config = dict(
    train_examples=26041,
    noise_aug=0.01,
    hop_length=320,
    input='log_mel',
    spec_augment=True,
    win_length=400,
    hidden_act='silu',
    weight_standardization=False,
    depths=[2, 2, 4, 2],
    label_smoothing=0.1,
    muon_scale='match_rms_adamw',
    nesterov=False,
    adamw_lr_other_params=0.00081,
    decay_fraction=0.2,
    adamw_weight_decay_other_params=0.01,
)
Rows from block 4 of a small sound classifier, named by matrix and row number. Each number is 128 + 24 x the weight over its row's rms, rounded and kept within 0 to 255. All counts start at 0. After the name is the row's rms in percent of the matrix's.
After each channel's rows are labels from the 100 clips, of 14976, where the channel reaches its highest value: "top examples" is what is common among them. Only what is clearly more common there than usual is listed. The data: short read English sentences (LibriTTS-R).
# c30: last pointwise conv (model.blocks.4.c3.0.weight, 512x512x1x1), inputs 206-308

c30.300 098 [142 140 157 144 159 128 135  85 146 111 138 130 124 132 136 129 118 119  94 106 152  72 130 149 138 158 129 135 109 134 118 119 120 107 108 137 131 100 119 133  98 105  94 109 154 101 143 170 132  83 152 138 167 136 117 125 115 127 121 193 101 106 148 135 151 107 143  94 142 113 115 164 171 105 114 128 187 115 141 173 120 138 123 108 128 159 129  99  75 104 104 122  89 141  89 114 163 130 109 139 132 111  72]
top examples: voice: female

c30.195 113 [155 118 122 170 124 114  87 127 158 146 120 166 121 151 140 112  92 150 117 125 151 105 134 113 121 158 104 140 132 147 148 104 121 140 119 155 138 133 145 111 148 173  83 121  90 160 126 122 135 128 159 122 113 120 159 112 151 169 144 154 132 142 198 134 182 146 135 106 130 114 106 135 148 104 124 109 122 122 136 152 134 134  83  93 108 140 144 106 139 110 124 136 135 110 118 121 118 127 108  89 132 119 126]
top examples: voice: male

c30.320 105 [125 140 152 102 128 106 122 126 189 182 157 110 123 133 124 163 131 156 135 145 151 117 150 127 140 147 134 140 145 137 124 139  94 110 149 127  89 118 183  99 157  90 136 149 152  49 113 141 150 103 122 183 140 168 125  95 167 157 120 143 196 118 136  89 160 138  86 122 192 175  91 105 100 134 154 139 105 108  91 141 146 116 102 155 128 115 122 154 136 109  98  95  77 110 133 163 142  97 114 109 124  98 122]
top examples: voice: female

c30.129 086 [139 115 120 103 123 136 153 117 175 130 136 135  99 106 129 126 147 120 103 135 142 138 121 136 115 155 145 124  82 180 112 139 113 142 186 115 126 125 147 151 122 127 114 125 125 173 103  81 135 106 141 149  85 106 137 116  98 112  94  72 103 105 131 103 125 130  97 115 107 109  90 150 145 134 106 128 133 136 117 110  84 118 128  65 119 133 113  84 122 161 102 143  93 136 158 145 167 102 154 139 150 154 160]
top examples: voice: male

c30.66 126 [166 125 157 164 118 151 171 131 143 126 126 106 133 132 131 143 120 128 137 122 149 137 121 145 118 180 120 142 133  87 126 105 107 122 178 111 113 133 135  99  99 112 151 112 121 115 138 120 144 146 135 131 137 130 153 139 102 143 129 144 115 114 143 103 154 122 160 135 136 109 144 125 111 131 157 170 148 152 153 167 118 134 104 133 149 127 128  94  94 149 136 138 164 173 114 114 142 124 149 142 139 142 134]
top examples: voice: female

c30.374 125 [ 95 150 146 155 105 159 137 115 142 125 143 129 128 120 135 127 135 119 118 162 137 112 123 171 126 153 150 145 111  84 132 144 126 117 107 106 108 157 145  84 139 115 165 138 162  91 158 118 101 148 107 163 117 130 123 113 133  93  95 124 136 101 100 115 150 123 167 127 182 182 155  91 127 145 178  96 168 146 141 169 139 145 162 109 124 108 175 116 119 133  91  92 158 143 113 129 156 113 135 121 134 134  80]
top examples: voice: female

c30.409 033 [141 127 128 128  93 103 127 132 110 105 157 156 159 115 112 148 140 113 123 137 125 105 102 109 144 103 123 138 112 143 113 160 113  80 136 153 121 140  91 129  83 165 117 105 107 114 112 141 125  99  54 131 103 114  91 123 134 123 121 124  98 120 157  61 101 124 156 130 129 128  95 121 110 151 112 155 120 120 161 133 139 136 168 149 130  99 119 163 184 154 159  97  66 149 130 120 121 157 130  97  88 133 155]
top examples: voice: female

c30.70 025 [173 107 142 154 129 119 135 158 171 134 151 183 153 100 184 139  91  84 130 119 161 148 153 129 123 171 155 165 119 159 136 125 122 115 113 169 112 104 151 127 185 164 152 165 117 151 177 119 168 114 126 150 105 147 131 102 141 139 148 132 143 145 110 144 200 114 141  86 122 135 126 136 159 147 126 178 154 104 100 150 177  84  93 131 122 156 124  70 138 111 133 142 108 148 100 134 129 102 132 109 121 151 141]
top examples: voice: male

c30.0 118 [154 105 141 141 162 148 114 110  99  95 129 133  88  82 109 144  82 182 116 152 140 138 119 124  86 114 107 160 138 122 153 129 155 130 120 167 118 105  83 101 101 115 132 147 128 110 142 128 119 127 124 120 115 159 147 185 182 166 142 186 165 144 129 100 145 142 123 127 123 175 132 174 197 111 150 119 161 156 141 116 127  92 111 120 134  99 154 117 175 145  80 121 106 140  91 145 120 177 125 110 115 144 119]
top examples: voice: female

c30.229 118 [137 117 118  98 106 149 139 130 134  92 124  56 131 135  92  78 189 138 129 174 117 107 125 124 149 115 114 149 147 129 153 105 129 142 147 147 119 110 115  84 127 140 154 123 123 120 122  91 130 118 115 101 100 141 126 147 102 163 110 168 176 113 151 120 123 188 125 173 124  83 133 134 161  87  69 154 151  98 137 116 108 123 102 147  95 133 141 214  73 133 105 112 104 113  85 118 110 132 125 143 106 152  89]
top examples: voice: female

c30.73 101 [169 156 137 139 117 132  90 125  87 148 137  67 109 123 122 147 122 165 135 146 141 117  76 156  92 138 122 148 146  76 129  80 143 173  75 133 118 150  90  95 139 137 157 106 167  98 125  99 134 105 100 117 123  94 128 119 139 104 162 141  70 118  83 128 108 100 179 112 139 165 184 143 129 143 153 202 156 103  67 114  97 105  90 109 156 118 121 152 133 132 129 104 114 139 160 131 132 130  78 127 137 115 127]
top examples: voice: female

c30.222 129 [110 141 125 104 155  86 105 122 142 135 116 117 114 154 106 155 103 116 156 147 131 118 153 125 179 118 133 151 136 163 163 153 164 122 144 129 122 165 171  82 117 123  82 156 120 109 156 123  89 136 137 133 143 138 124 141 131 156 117 159 146 153 114 178 151 156 114 146 177 172 114 134 154 106 129 120 112 103 154 137 141 141 110 130 120 181 174 189 142 124 160 132 138 115 142  91 139 145 121 104 134 155 107]
top examples: voice: female

c30.297 087 [158 125 114 132  90 131 144 128 169 106 125 152 104 115 127 136 138  92 111  90 201 107 129 135 110 123 134 127 120 117 101  87 110 194 174  72 133 156 103 134 119 111 148 118 154 127 126 146 161 153 126 135 122 105 124 170 124  96 121 137 139 138 171 131 126 108  89 159  77 151  99 142 135 140  95 158 118 130 111 151 142 149 136 130 104  98 205 129 157 189 187 134 175 145  91 169 116 144 115 137  97 110 172]
top examples: voice: female

c30.356 131 [ 85 118 153 159 123 112  93 155 142 182  89 144 164 152 123 130 156 142 124 133 107 164 183 120 129 143 125  75 161 103 160 145  98 148 143 131 100 135 162 148 148 131  90 138 137  82 158 125 135 156 111 151 119 172 143 185 103 141  84 107 141 109 125 168  99 114 107 128 135 158 162  86 140 156 158 120 118  97 158 120 111 136 126 131 118 106 172  50 112 143 155 118  88 125 125 120 148 130 156 146 113 107 132]
top examples: voice: female

c30.430 069 [152 150 121 163 109 104 144  97 114  81 112 126  81 103 147  99 135 112 100 133 101 102  86 127 130 144 129 133 115  88 101 140  91 172 138 133 160 103 124 145 163 131 127 116 106 140 112 144 111 119 157 126 134 142  86 122 128 135 129 131  99 121 188 145 138 149 127 106 146 129 157 111 134 134 140 128 145  77 112 137 165 151 126 126  85 129 126 136 156 141 144 104 159  79 134 153 142  81 125  92  86 155 149]
top examples: voice: female

c30.265 130 [105 131 115  81 141 137 111 113  88 101 127 116 123 135 109 136 148 118 118 128 131  93  94 137 150 121  94 124 126 116  95 121 112  63 160  81 117 113 114 114 128 138 133 115 122  97  86 128 124 132  89 126  90 160 129  81 153  57  95 107 121  91 141 135 101 141  91 114 106 135 140 149 125 118 142  81 143 121 136 117 123 112 136 100 110 122 119 103 116 134 118 113 133 165 148 170 152 125 145 175 113 149 103]
top examples: voice: male

c30.283 147 [146 159 144 140 107 150 102 102  95  73 123 174 130  99 120 147 131 117 103 125 106 139 157 121 122 116 153 154 147 133 168 164 141 136  99 144 114 176 144 116 143  88  86 110 138 186  95 101  98 113 128  95 146 101 172 119 143 108 128 122  89 170  76 135 106 116 122 108 104 113 140 146 123 102 169  91 135 148 132 147 161 148 114 120  99 134 139  87 160 138 144 148 114 155 122 139 130 124 102 102 168 116  90]
top examples: voice: female

c30.424 111 [140 144 126 141 106 132 124  96 121 125 143 120 104 156 130 148  95 119 131 120 108 147 101 139 122 152 127 105 100 150 122 110 124  92 205 128 151 150 117 135  89 148  93  98 140 123 122 118 127 145 145 124 149 115 184 131 111  97 143 123 116 119 132 111 133 156 125 115 165 157  89 127 139 101 138 159  94 134 163 144  95 170 119 170 139 174 102 159  82 130 130 114 158 127  77 125 118 146 134 117 116 143 208]
top examples: voice: female

c30.324 056 [114 148  81 119 108 133 139 122 144  92 114 130  87 118  62 149 129 152 153 116 119 117 116 139 140 122 110 106 153 100 122 102  90 129 112 143 149 112 132 141 127 141 111  99 100 110 113  97 130 131 151 172 114 106 105 157 131 183  97 124 116 135 118  83 141 143 129 142 138 114 124 130  88  79  81 107  90 146 175  72 122 101 160 155 143 125  95 111 114 129  96 155 132 117 121 112 193 124 130 148 172  98 129]
top examples: voice: male

c30.194 046 [100 154  95  91 136 136  86 130 121 123 152 139 117 140 138 142 125 169 128  89 108 103 144 122 123  95 114 209 119 116 109 143 127 122 139 125 111 137 138  93  98 133 104  95 121 114 131 125 112 122 109 141 127 122 122 153  86  92  90  81 116  87 188  92 136  92 126 102 126 122 127 129 112  87 119 160 130 132 127 136 113 150 103 114 139 137 127 168 143 126 153 122 144 135 129 120 116 109 114 116 121 127 112]
top examples: voice: female