python train.py --arch="res2net" --model="sound classifier" --dataset="short read English sentences (LibriTTS-R)" --train_examples=26041 --noise_aug=0.01 --n_mels=64 --hop_length=320 --input="log_mel" --spec_augment=true --win_length=400 --targets=["voice"] --num_classes=2 --norm="groupnorm" --activation="silu" --weight_standardization=false --depths=[2, 2, 4, 2] --kernel_size=3 --stem="deep" --widths=[128, 256, 512, 1024] --label_smoothing=0.1 --loss="cross_entropy" --init="lecun_normal" --optimizer="muon" --muon_scale="match_rms_adamw" --lr=0.007 --momentum=0.9 --nesterov=false --orthogonalizer="newton_schulz_5" --adamw_lr_other_params=0.00081 --grad_clip=1.0 --steps=13100 --batch_size=64 --epochs=32.2 --lr_schedule="wsd" --decay_fraction=0.2 --final_lr_fraction=0.05 --warmup_steps=1310 --weight_decay=0.02 --adamw_weight_decay_other_params=0.01
Rows from block 3, named by matrix and row number. Each number is 200 + 30 x the weight over its row's rms, rounded and kept within 0 to 999. All counts start at 0. After the name is the row's rms in percent of the matrix's.
# mid20: scale 3 3x3 conv (model.blocks.3.mid.2.0.weight, 64x64x3x3), inputs 56-63, a 3x3 kernel for each
mid20.0,106,207,150,130,177,195,225,185,211,171,283,188,177,228,184,277,197,193,145,203,203,174,190,194,192,204,224,178,210,205,186,180,202,201,250,206,210,181,199,173,179,183,175,200,176,243,135,217,133,157,200,244,176,212,223,203,161,163,176,194,211,191,185,177,173,180,149,175,163,222,179,211,254
mid20.1,104,187,174,218,216,208,208,179,183,198,208,164,182,187,170,202,199,202,223,204,189,200,212,189,205,187,206,201,216,189,196,235,164,222,212,144,195,198,219,235,220,196,198,205,187,231,208,266,187,167,245,200,182,241,164,235,219,222,217,208,172,185,191,194,196,226,213,227,192,190,149,194,213
mid20.2,107,208,206,187,209,223,204,213,190,189,265,258,168,190,170,119,178,192,140,212,239,198,203,172,189,203,172,197,200,195,242,185,209,210,198,224,235,225,255,199,245,213,207,207,162,188,268,208,217,181,209,163,214,197,193,206,221,201,207,222,192,213,179,205,233,265,221,263,232,170,164,169,139
mid20.3,090,196,181,152,227,198,206,225,251,199,177,195,174,296,241,191,183,183,189,190,199,170,205,218,193,224,229,226,185,215,190,162,167,168,142,177,162,201,228,194,211,231,221,205,150,233,143,196,97,207,201,171,228,197,202,181,177,204,197,235,194,208,222,204,191,203,199,214,152,225,210,224,198
mid20.4,098,198,273,176,188,184,202,196,189,176,206,187,235,218,171,185,261,182,218,203,201,223,160,186,203,215,180,200,180,187,214,168,245,233,183,191,213,227,167,165,207,181,212,201,202,164,194,128,185,183,215,305,170,204,174,241,210,203,185,163,194,216,195,194,186,267,195,136,163,184,253,230,169
mid20.5,094,191,152,212,193,242,171,165,176,190,163,224,225,220,188,236,167,281,247,189,186,208,230,228,203,185,221,219,229,153,189,172,227,178,250,151,209,214,220,222,231,189,172,182,194,162,187,172,227,197,179,212,231,177,128,171,200,209,214,230,191,172,183,178,174,162,191,192,199,198,173,194,249
mid20.6,102,158,204,204,203,291,275,121,220,243,194,221,273,165,209,281,169,193,175,200,243,261,215,227,200,168,211,191,159,195,175,148,194,197,184,199,183,190,244,208,185,175,197,218,213,259,168,229,243,187,217,244,177,219,185,210,203,181,193,196,223,214,231,260,167,128,181,226,256,239,196,258,204
mid20.7,100,146,188,196,171,289,203,157,215,185,191,243,233,184,248,261,152,210,228,181,245,214,195,273,223,200,225,210,158,155,182,219,164,169,180,242,212,230,184,173,204,250,217,181,266,245,214,144,183,232,259,229,197,214,189,200,197,179,193,199,207,202,203,192,194,205,222,160,220,206,168,216,155
mid20.8,094,216,210,199,209,210,197,189,185,180,229,159,168,202,160,214,192,174,191,185,203,216,181,235,237,169,194,190,188,166,166,193,138,212,224,192,169,230,171,151,222,186,167,190,209,187,247,134,212,201,205,225,161,157,122,204,205,209,233,199,230,205,208,207,172,148,138,173,259,227,172,186,194
mid20.9,093,225,198,196,153,177,186,214,200,199,147,196,187,226,128,157,188,234,206,223,210,256,203,212,224,213,174,207,210,211,223,209,215,183,209,202,213,194,182,156,189,253,277,149,149,244,150,249,240,141,176,208,181,281,197,209,219,207,182,236,229,205,171,192,183,115,194,197,172,208,242,205,221
mid20.10,095,192,218,212,147,224,191,192,258,205,257,132,181,224,155,157,126,206,222,220,147,165,189,205,223,171,223,216,223,170,194,129,240,233,236,197,256,160,162,197,166,163,252,174,222,207,208,202,203,193,189,174,158,221,192,202,164,198,200,168,168,184,183,204,190,218,219,210,195,187,224,217,172
mid20.11,092,214,224,187,243,246,151,241,211,211,211,168,151,217,181,165,178,194,242,240,182,199,218,207,227,182,232,187,218,195,174,241,247,227,208,183,179,190,180,225,178,166,245,182,152,130,183,184,199,182,201,193,224,153,181,200,207,207,201,154,227,194,189,188,108,106,149,219,211,193,255,186,208
mid20.12,103,193,193,186,228,206,189,227,239,210,177,196,191,227,173,187,154,245,211,202,186,197,219,226,190,212,203,183,215,202,205,146,187,182,226,229,225,212,211,177,231,245,173,150,200,208,168,191,156,186,261,248,200,270,216,181,223,198,198,184,193,181,196,172,160,107,99,184,185,206,185,262,194
mid20.13,106,211,182,161,257,196,216,214,166,223,243,173,191,173,192,168,157,154,257,189,199,207,198,221,231,198,164,191,191,195,230,222,203,185,162,196,176,236,194,134,213,206,178,207,241,194,179,234,211,205,313,232,160,167,204,243,197,158,205,201,194,186,175,202,218,201,171,253,207,211,210,192,166
mid20.14,104,151,174,174,148,226,176,176,216,172,166,220,159,213,195,220,181,220,133,196,186,211,218,192,218,219,205,207,173,223,179,217,176,186,191,201,222,178,197,190,171,144,179,207,185,155,150,217,180,270,195,161,217,209,149,210,226,235,199,220,185,193,202,181,147,175,193,177,202,196,227,190,118
mid20.15,095,150,217,220,171,181,171,175,175,208,232,164,171,196,151,274,205,174,152,225,196,212,189,184,190,180,199,220,182,226,186,206,232,192,242,213,210,167,204,180,203,180,201,226,221,149,133,196,206,150,206,226,140,227,174,231,213,169,191,165,201,213,209,204,212,193,167,168,180,193,154,135,162
mid20.16,096,168,203,176,182,223,230,179,189,216,155,171,207,219,180,247,140,201,220,189,194,215,189,208,194,214,190,206,171,212,193,184,238,225,251,231,190,154,197,187,166,225,223,198,145,233,226,204,235,141,198,235,164,169,196,210,168,185,200,197,231,230,180,201,158,217,217,289,200,163,176,177,225
mid20.17,104,215,158,164,208,222,177,256,235,190,234,202,177,162,186,226,201,229,218,226,180,204,215,174,172,208,201,189,229,206,298,164,153,185,161,166,228,230,224,182,171,175,139,209,203,158,188,214,134,236,238,173,219,204,169,224,197,216,198,202,177,163,195,193,240,220,180,157,139,187,274,287,229
mid20.18,105,190,174,151,191,215,187,145,235,176,181,230,170,148,195,215,208,143,235,213,198,165,174,198,202,183,191,203,226,207,187,201,207,223,174,214,222,222,234,208,191,195,211,191,217,166,165,194,152,188,222,316,149,196,194,219,192,199,196,193,227,182,213,216,247,145,164,223,210,216,197,269,232
mid20.19,102,230,224,153,215,249,277,204,136,168,203,258,228,150,147,170,191,211,171,227,224,235,181,177,175,189,170,180,254,165,199,236,209,247,240,199,206,209,227,231,192,177,170,168,181,205,226,197,221,227,200,214,169,222,193,185,214,229,165,181,181,216,177,221,262,196,203,130,167,274,141,154,199
mid20.20,093,237,256,205,212,192,200,226,230,216,234,212,196,219,203,202,198,169,206,232,168,160,167,191,234,196,211,193,217,158,194,253,177,209,197,170,210,173,195,180,204,232,251,152,246,227,222,183,181,195,239,163,215,212,217,190,156,193,208,223,182,199,193,184,123,216,238,177,132,140,236,143,220
mid20.21,084,196,212,175,216,231,226,154,224,206,261,305,273,185,178,262,212,232,257,233,205,196,177,214,197,196,198,189,222,238,185,237,241,212,215,151,193,183,162,142,224,201,159,232,198,201,167,209,237,177,149,237,148,203,182,207,207,225,217,213,232,238,171,225,167,207,148,270,230,206,199,187,198
mid20.22,097,176,231,187,204,221,192,229,166,205,182,219,228,238,215,147,160,145,193,178,205,191,195,206,219,208,215,198,155,171,191,262,186,199,229,192,199,177,256,204,160,207,192,196,203,219,170,195,165,201,216,161,224,197,194,216,207,218,179,185,210,192,226,160,192,203,195,183,154,186,264,236,174
mid20.23,104,196,175,239,230,229,267,170,192,194,133,213,215,158,247,270,231,206,178,207,194,259,180,188,202,187,253,168,215,168,220,289,225,195,196,202,198,237,180,227,192,175,177,155,217,167,159,133,272,210,187,189,208,212,197,161,202,217,200,177,180,197,202,199,200,199,172,208,219,207,142,171,176
mid20.24,095,214,183,254,218,226,174,201,203,188,143,188,187,210,248,236,204,253,127,217,197,234,200,212,199,203,221,184,259,206,198,200,194,259,161,185,220,160,166,221,160,221,211,181,218,225,203,190,250,242,215,220,172,148,167,178,184,206,190,191,182,202,192,214,179,162,127,133,250,202,201,221,161
mid20.25,109,196,226,216,215,218,216,176,212,266,210,158,154,184,211,200,222,283,279,181,216,212,194,230,234,194,226,150,215,197,226,188,187,204,159,231,232,189,195,226,168,181,226,200,203,166,196,177,184,230,198,284,189,208,156,204,200,183,210,171,219,199,196,220,182,229,209,235,186,203,202,273,260
mid20.26,101,195,212,182,210,236,191,196,134,208,152,181,184,249,181,207,183,171,209,196,179,180,212,176,183,207,234,277,195,170,203,232,160,209,209,218,215,183,180,137,176,192,126,187,217,218,181,206,193,208,174,247,154,188,295,183,179,178,195,194,207,203,239,204,227,223,138,178,190,231,195,220,185
mid20.27,091,226,177,141,167,213,241,192,208,221,195,208,191,194,199,198,195,209,301,204,207,199,152,183,171,205,199,175,169,160,178,187,178,202,199,209,253,215,218,200,232,228,196,199,216,187,266,145,219,276,220,184,194,241,167,189,180,203,201,185,196,198,217,171,208,184,182,219,255,246,165,212,245
mid20.28,105,205,239,173,188,204,188,186,211,209,207,211,206,229,175,192,153,160,188,188,196,252,198,220,227,185,193,199,189,154,228,184,187,173,215,193,203,186,213,163,173,196,216,204,225,216,254,288,239,185,235,171,183,201,154,187,208,247,170,197,239,212,184,216,257,242,173,177,207,140,248,192,228
mid20.29,102,225,221,254,184,291,248,221,228,178,155,211,213,141,185,243,169,186,167,182,189,213,221,199,205,205,223,124,232,214,213,210,231,222,195,222,164,197,210,247,211,205,243,164,221,173,211,152,223,175,230,172,161,234,164,142,224,207,192,185,218,187,198,215,250,136,214,173,273,262,245,223,187
mid20.30,098,168,163,209,219,217,190,237,208,219,166,175,189,187,208,172,259,215,183,198,174,229,194,195,186,194,191,187,241,217,217,179,183,223,180,188,178,209,168,193,167,155,188,170,180,201,250,185,193,331,157,187,235,176,233,190,196,216,198,205,195,183,199,202,135,135,177,134,154,209,241,152,288
mid20.31,093,149,169,195,205,215,216,168,170,207,282,218,207,152,237,218,196,184,172,245,190,207,224,192,199,229,167,228,207,172,224,171,152,141,166,220,156,216,204,205,168,218,252,212,219,220,192,241,186,193,161,120,250,151,215,195,211,182,196,189,214,204,207,197,220,182,227,200,225,237,214,219,188
mid20.32,102,179,211,239,158,214,177,184,139,158,226,217,203,164,248,199,218,182,181,199,188,200,204,199,206,170,198,238,209,219,217,200,202,199,153,183,173,218,188,221,224,173,217,241,213,187,223,171,217,169,201,272,157,134,330,211,205,210,178,182,209,201,222,196,262,225,225,212,168,221,220,207,199
mid20.33,115,169,148,154,187,175,179,178,225,185,134,139,179,162,199,156,219,170,215,218,160,204,173,210,203,179,181,192,171,158,187,213,164,187,195,231,207,256,199,210,178,174,188,169,155,167,167,181,188,191,168,170,232,142,199,212,160,180,191,175,208,197,174,176,206,166,132,233,128,168,168,198,182
mid20.34,100,176,189,165,171,229,206,160,198,234,244,160,207,221,172,232,267,202,144,160,197,198,183,231,237,199,221,215,231,184,172,206,242,216,193,230,172,219,218,191,151,220,202,199,202,199,205,207,189,240,196,190,214,219,214,184,176,219,189,183,222,215,204,184,142,188,184,186,204,170,290,233,247
mid20.35,099,177,187,155,202,210,255,214,204,202,168,182,223,147,187,228,218,252,207,213,224,179,216,240,232,197,238,223,183,232,203,224,177,188,199,161,205,187,201,249,200,175,221,209,200,234,203,211,173,192,204,229,194,161,176,176,159,214,239,184,210,194,207,189,196,207,195,191,172,219,186,183,212
mid20.36,096,164,162,188,213,253,254,211,214,211,158,136,225,187,181,226,214,190,177,183,186,173,191,215,192,194,192,193,214,186,167,199,223,199,204,183,217,179,185,194,166,204,267,202,212,198,188,184,225,191,171,269,169,203,198,227,178,188,201,176,209,255,191,207,170,179,188,186,298,256,192,168,158
mid20.37,103,160,148,246,186,207,211,178,205,196,136,191,167,179,208,200,207,226,212,235,196,219,218,202,180,206,213,198,219,194,240,182,147,179,172,167,212,153,168,202,192,206,181,209,219,206,203,242,185,208,196,172,216,187,243,197,195,191,222,209,199,208,186,236,219,147,284,182,216,238,202,281,312
mid20.38,107,210,189,155,176,207,228,205,200,184,230,193,168,169,153,168,177,227,358,190,160,210,178,222,194,203,207,217,208,239,218,245,183,132,210,201,205,198,202,216,183,204,204,187,181,170,206,192,241,188,170,283,198,112,257,191,209,186,200,194,186,204,171,207,257,240,200,131,183,188,179,238,286
mid20.39,108,186,263,163,246,157,186,155,206,199,203,217,163,161,199,213,260,282,203,199,194,196,219,177,196,201,208,180,216,205,234,176,212,185,254,173,207,193,185,188,210,172,226,232,170,190,239,185,173,300,140,198,194,253,185,195,181,197,172,174,216,201,213,232,244,209,209,199,185,156,168,206,217
mid20.40,100,221,192,200,194,249,204,182,205,216,198,174,240,247,190,235,178,157,197,143,245,230,201,197,197,200,216,191,236,213,179,216,243,237,184,177,211,207,215,199,216,223,196,194,186,223,149,160,201,225,196,215,168,159,190,214,212,180,234,210,200,198,229,168,230,156,224,227,232,270,177,209,210
mid20.41,111,193,227,216,165,216,175,150,215,197,223,181,150,213,264,207,152,150,188,218,194,185,190,199,206,159,178,177,216,212,211,202,200,211,224,245,242,150,174,205,154,211,190,232,188,132,199,169,196,217,164,195,227,247,175,209,202,204,178,201,213,176,180,195,211,144,250,223,177,163,209,238,211
mid20.42,098,224,221,250,186,213,228,226,163,221,223,255,219,217,190,244,188,127,201,162,205,229,222,182,194,199,209,194,196,215,206,237,209,173,170,182,181,191,176,225,212,183,248,231,265,190,186,216,313,206,180,245,195,133,135,187,223,216,215,193,201,211,203,254,214,241,227,160,190,154,167,123,204
mid20.43,096,210,203,191,215,241,153,190,172,143,197,136,210,167,248,217,227,251,211,173,203,238,226,182,180,162,158,189,258,219,250,200,158,232,208,182,192,161,209,199,192,198,136,217,214,199,221,275,201,283,275,182,185,217,183,195,184,208,180,198,166,209,211,199,259,149,176,164,269,169,190,190,217
mid20.44,106,246,208,202,206,213,224,207,216,183,154,190,205,194,201,242,174,226,208,188,188,191,193,222,187,166,221,197,212,206,190,231,187,158,156,176,167,241,223,227,207,190,195,177,182,185,183,229,195,301,191,161,161,307,217,161,171,199,204,189,179,194,224,190,173,188,186,163,186,225,203,208,190
mid20.45,107,236,166,165,171,230,176,184,175,237,168,209,196,152,193,257,176,205,195,225,207,215,212,200,194,199,191,200,199,219,231,232,226,226,218,200,248,233,199,186,234,178,164,215,187,185,168,248,146,246,185,199,239,229,238,204,213,228,216,199,194,211,196,208,240,235,122,150,231,272,229,151,192
mid20.46,089,164,225,270,204,219,185,275,184,218,184,175,190,250,198,181,197,191,161,177,179,206,232,193,196,180,222,229,179,209,202,232,235,217,205,255,207,214,163,208,195,200,185,181,193,217,178,173,227,228,252,210,203,228,231,186,168,212,178,205,210,196,196,185,159,240,241,217,230,150,192,206,180
mid20.47,108,218,203,215,227,201,130,188,185,200,242,204,174,250,183,169,238,194,228,221,191,206,201,176,222,189,216,194,240,241,182,230,169,165,191,200,208,238,197,176,191,216,159,191,180,182,194,219,158,181,177,170,160,236,202,171,195,191,199,203,213,220,234,207,246,199,268,222,254,197,173,192,180
mid20.48,104,164,205,209,181,170,217,187,175,189,241,140,138,272,191,253,152,176,212,198,182,215,221,236,174,211,215,181,232,178,213,201,228,147,214,159,221,213,219,232,182,204,192,201,211,222,188,228,107,226,243,171,190,210,217,222,183,184,188,190,193,210,186,230,170,176,196,170,212,197,226,206,170
mid20.49,092,178,125,155,154,145,154,215,224,194,218,224,188,157,209,239,213,139,183,179,199,200,225,183,210,210,169,193,226,261,197,178,249,178,230,239,214,161,200,195,227,203,216,191,180,248,171,211,213,169,226,179,134,209,225,191,165,183,235,209,195,205,162,172,199,190,142,193,193,217,199,247,197
mid20.50,106,181,190,178,247,174,184,244,200,191,168,153,161,261,178,178,210,207,151,207,185,211,220,180,205,185,136,174,187,184,163,197,248,176,230,207,150,201,217,194,200,207,192,202,207,148,137,148,171,297,242,230,217,207,155,167,198,197,218,197,196,215,202,186,146,203,175,200,178,195,222,209,178
mid20.51,095,174,172,151,221,195,214,161,174,182,225,189,177,163,212,207,198,154,232,187,199,205,201,219,174,147,219,242,158,211,216,174,230,207,196,221,206,190,226,179,240,171,148,215,227,190,254,188,213,245,249,245,145,129,259,176,188,196,194,234,220,214,196,190,225,168,184,176,218,239,158,181,197
mid20.52,098,195,219,217,220,140,190,155,172,175,257,224,179,188,213,211,205,221,161,148,191,174,187,196,208,216,182,218,223,206,219,195,202,207,207,187,213,176,208,137,239,208,159,223,228,223,219,165,183,195,178,189,190,247,172,188,197,172,191,218,202,200,239,194,244,189,216,225,201,193,198,168,159
mid20.53,107,201,161,202,202,186,155,217,170,208,204,240,275,196,239,182,253,201,174,156,186,223,172,192,235,211,174,186,214,241,187,203,188,199,179,176,205,145,178,195,176,167,208,201,188,227,156,163,258,185,200,222,184,191,175,174,198,192,188,210,185,210,198,240,202,183,193,155,232,181,195,214,201
mid20.54,085,178,145,182,153,234,168,216,164,214,200,179,200,221,251,219,160,159,240,191,184,203,203,179,201,189,207,219,156,213,179,215,249,204,237,194,147,184,179,232,203,198,253,240,198,192,239,200,224,192,215,152,134,143,194,202,204,191,191,187,198,179,190,159,179,171,152,178,201,189,157,166,154
mid20.55,104,153,248,198,176,205,219,181,153,209,183,192,253,227,160,245,179,145,178,190,236,175,199,190,189,196,185,216,251,216,235,220,238,187,225,199,207,169,167,224,223,201,251,201,176,232,177,186,142,278,165,181,213,102,219,191,178,198,199,189,230,210,201,222,166,208,223,188,162,176,200,173,171
mid20.56,097,191,142,212,169,222,203,201,195,212,198,214,244,166,197,177,166,167,141,194,177,222,224,195,173,215,197,168,244,236,182,252,145,193,204,186,231,222,178,168,227,168,190,200,202,200,169,129,256,232,158,228,214,135,209,185,220,192,205,198,200,194,185,193,207,168,168,218,182,189,164,167,175
mid20.57,087,205,201,212,171,180,201,183,203,198,185,194,199,202,224,130,252,196,208,190,168,216,223,216,234,208,202,200,212,252,236,186,197,220,240,163,188,212,208,173,193,217,184,203,204,189,187,222,177,279,248,201,149,149,162,194,185,215,205,204,192,184,233,214,204,265,216,216,172,261,190,212,197
mid20.58,105,157,195,259,155,180,226,155,207,209,166,178,181,207,215,246,258,212,165,203,198,215,223,184,233,184,168,189,145,212,187,169,225,213,205,248,190,188,192,212,202,192,199,167,274,274,264,271,204,184,176,246,170,204,89,220,195,202,219,213,211,180,189,216,191,194,236,209,188,175,177,221,198
mid20.59,104,178,180,183,201,186,176,193,192,234,188,201,149,218,233,196,210,211,210,181,192,182,247,199,224,190,182,197,199,221,211,189,207,215,177,187,214,182,149,196,222,215,188,257,213,197,162,161,162,292,202,262,191,217,157,185,194,190,232,212,192,219,219,192,154,191,194,199,177,170,200,211,217
mid20.60,103,193,172,240,196,157,192,199,200,238,161,122,218,193,201,181,191,184,171,191,241,207,238,253,188,225,198,182,196,197,197,222,173,188,213,223,230,205,210,234,150,212,175,219,185,216,184,189,198,218,254,332,173,201,214,200,221,219,199,212,176,234,233,195,189,167,115,225,220,189,232,228,174
mid20.61,104,213,159,221,217,201,192,244,140,176,199,181,217,185,204,199,243,180,151,211,192,165,275,230,155,222,194,180,212,181,196,248,232,218,220,219,200,163,198,203,206,203,222,212,172,212,187,144,228,328,183,193,190,178,219,198,199,193,224,216,195,199,214,207,157,172,244,220,185,247,214,158,148
mid20.62,092,173,231,197,244,234,249,251,218,178,177,243,258,193,176,203,260,214,227,188,178,180,183,206,216,203,210,200,267,202,214,173,174,228,214,225,211,184,173,192,220,218,153,248,249,199,185,246,122,195,207,151,189,176,204,203,202,178,191,168,204,194,230,201,174,261,155,180,223,180,178,167,171
mid20.63,098,217,199,198,179,164,204,157,166,247,161,173,163,215,180,156,245,215,222,157,212,225,160,174,155,224,236,246,161,189,207,212,202,235,228,217,229,186,208,174,225,234,168,183,166,217,109,227,214,141,203,230,197,162,186,185,188,222,161,201,211,194,202,202,205,225,194,228,231,175,149,160,213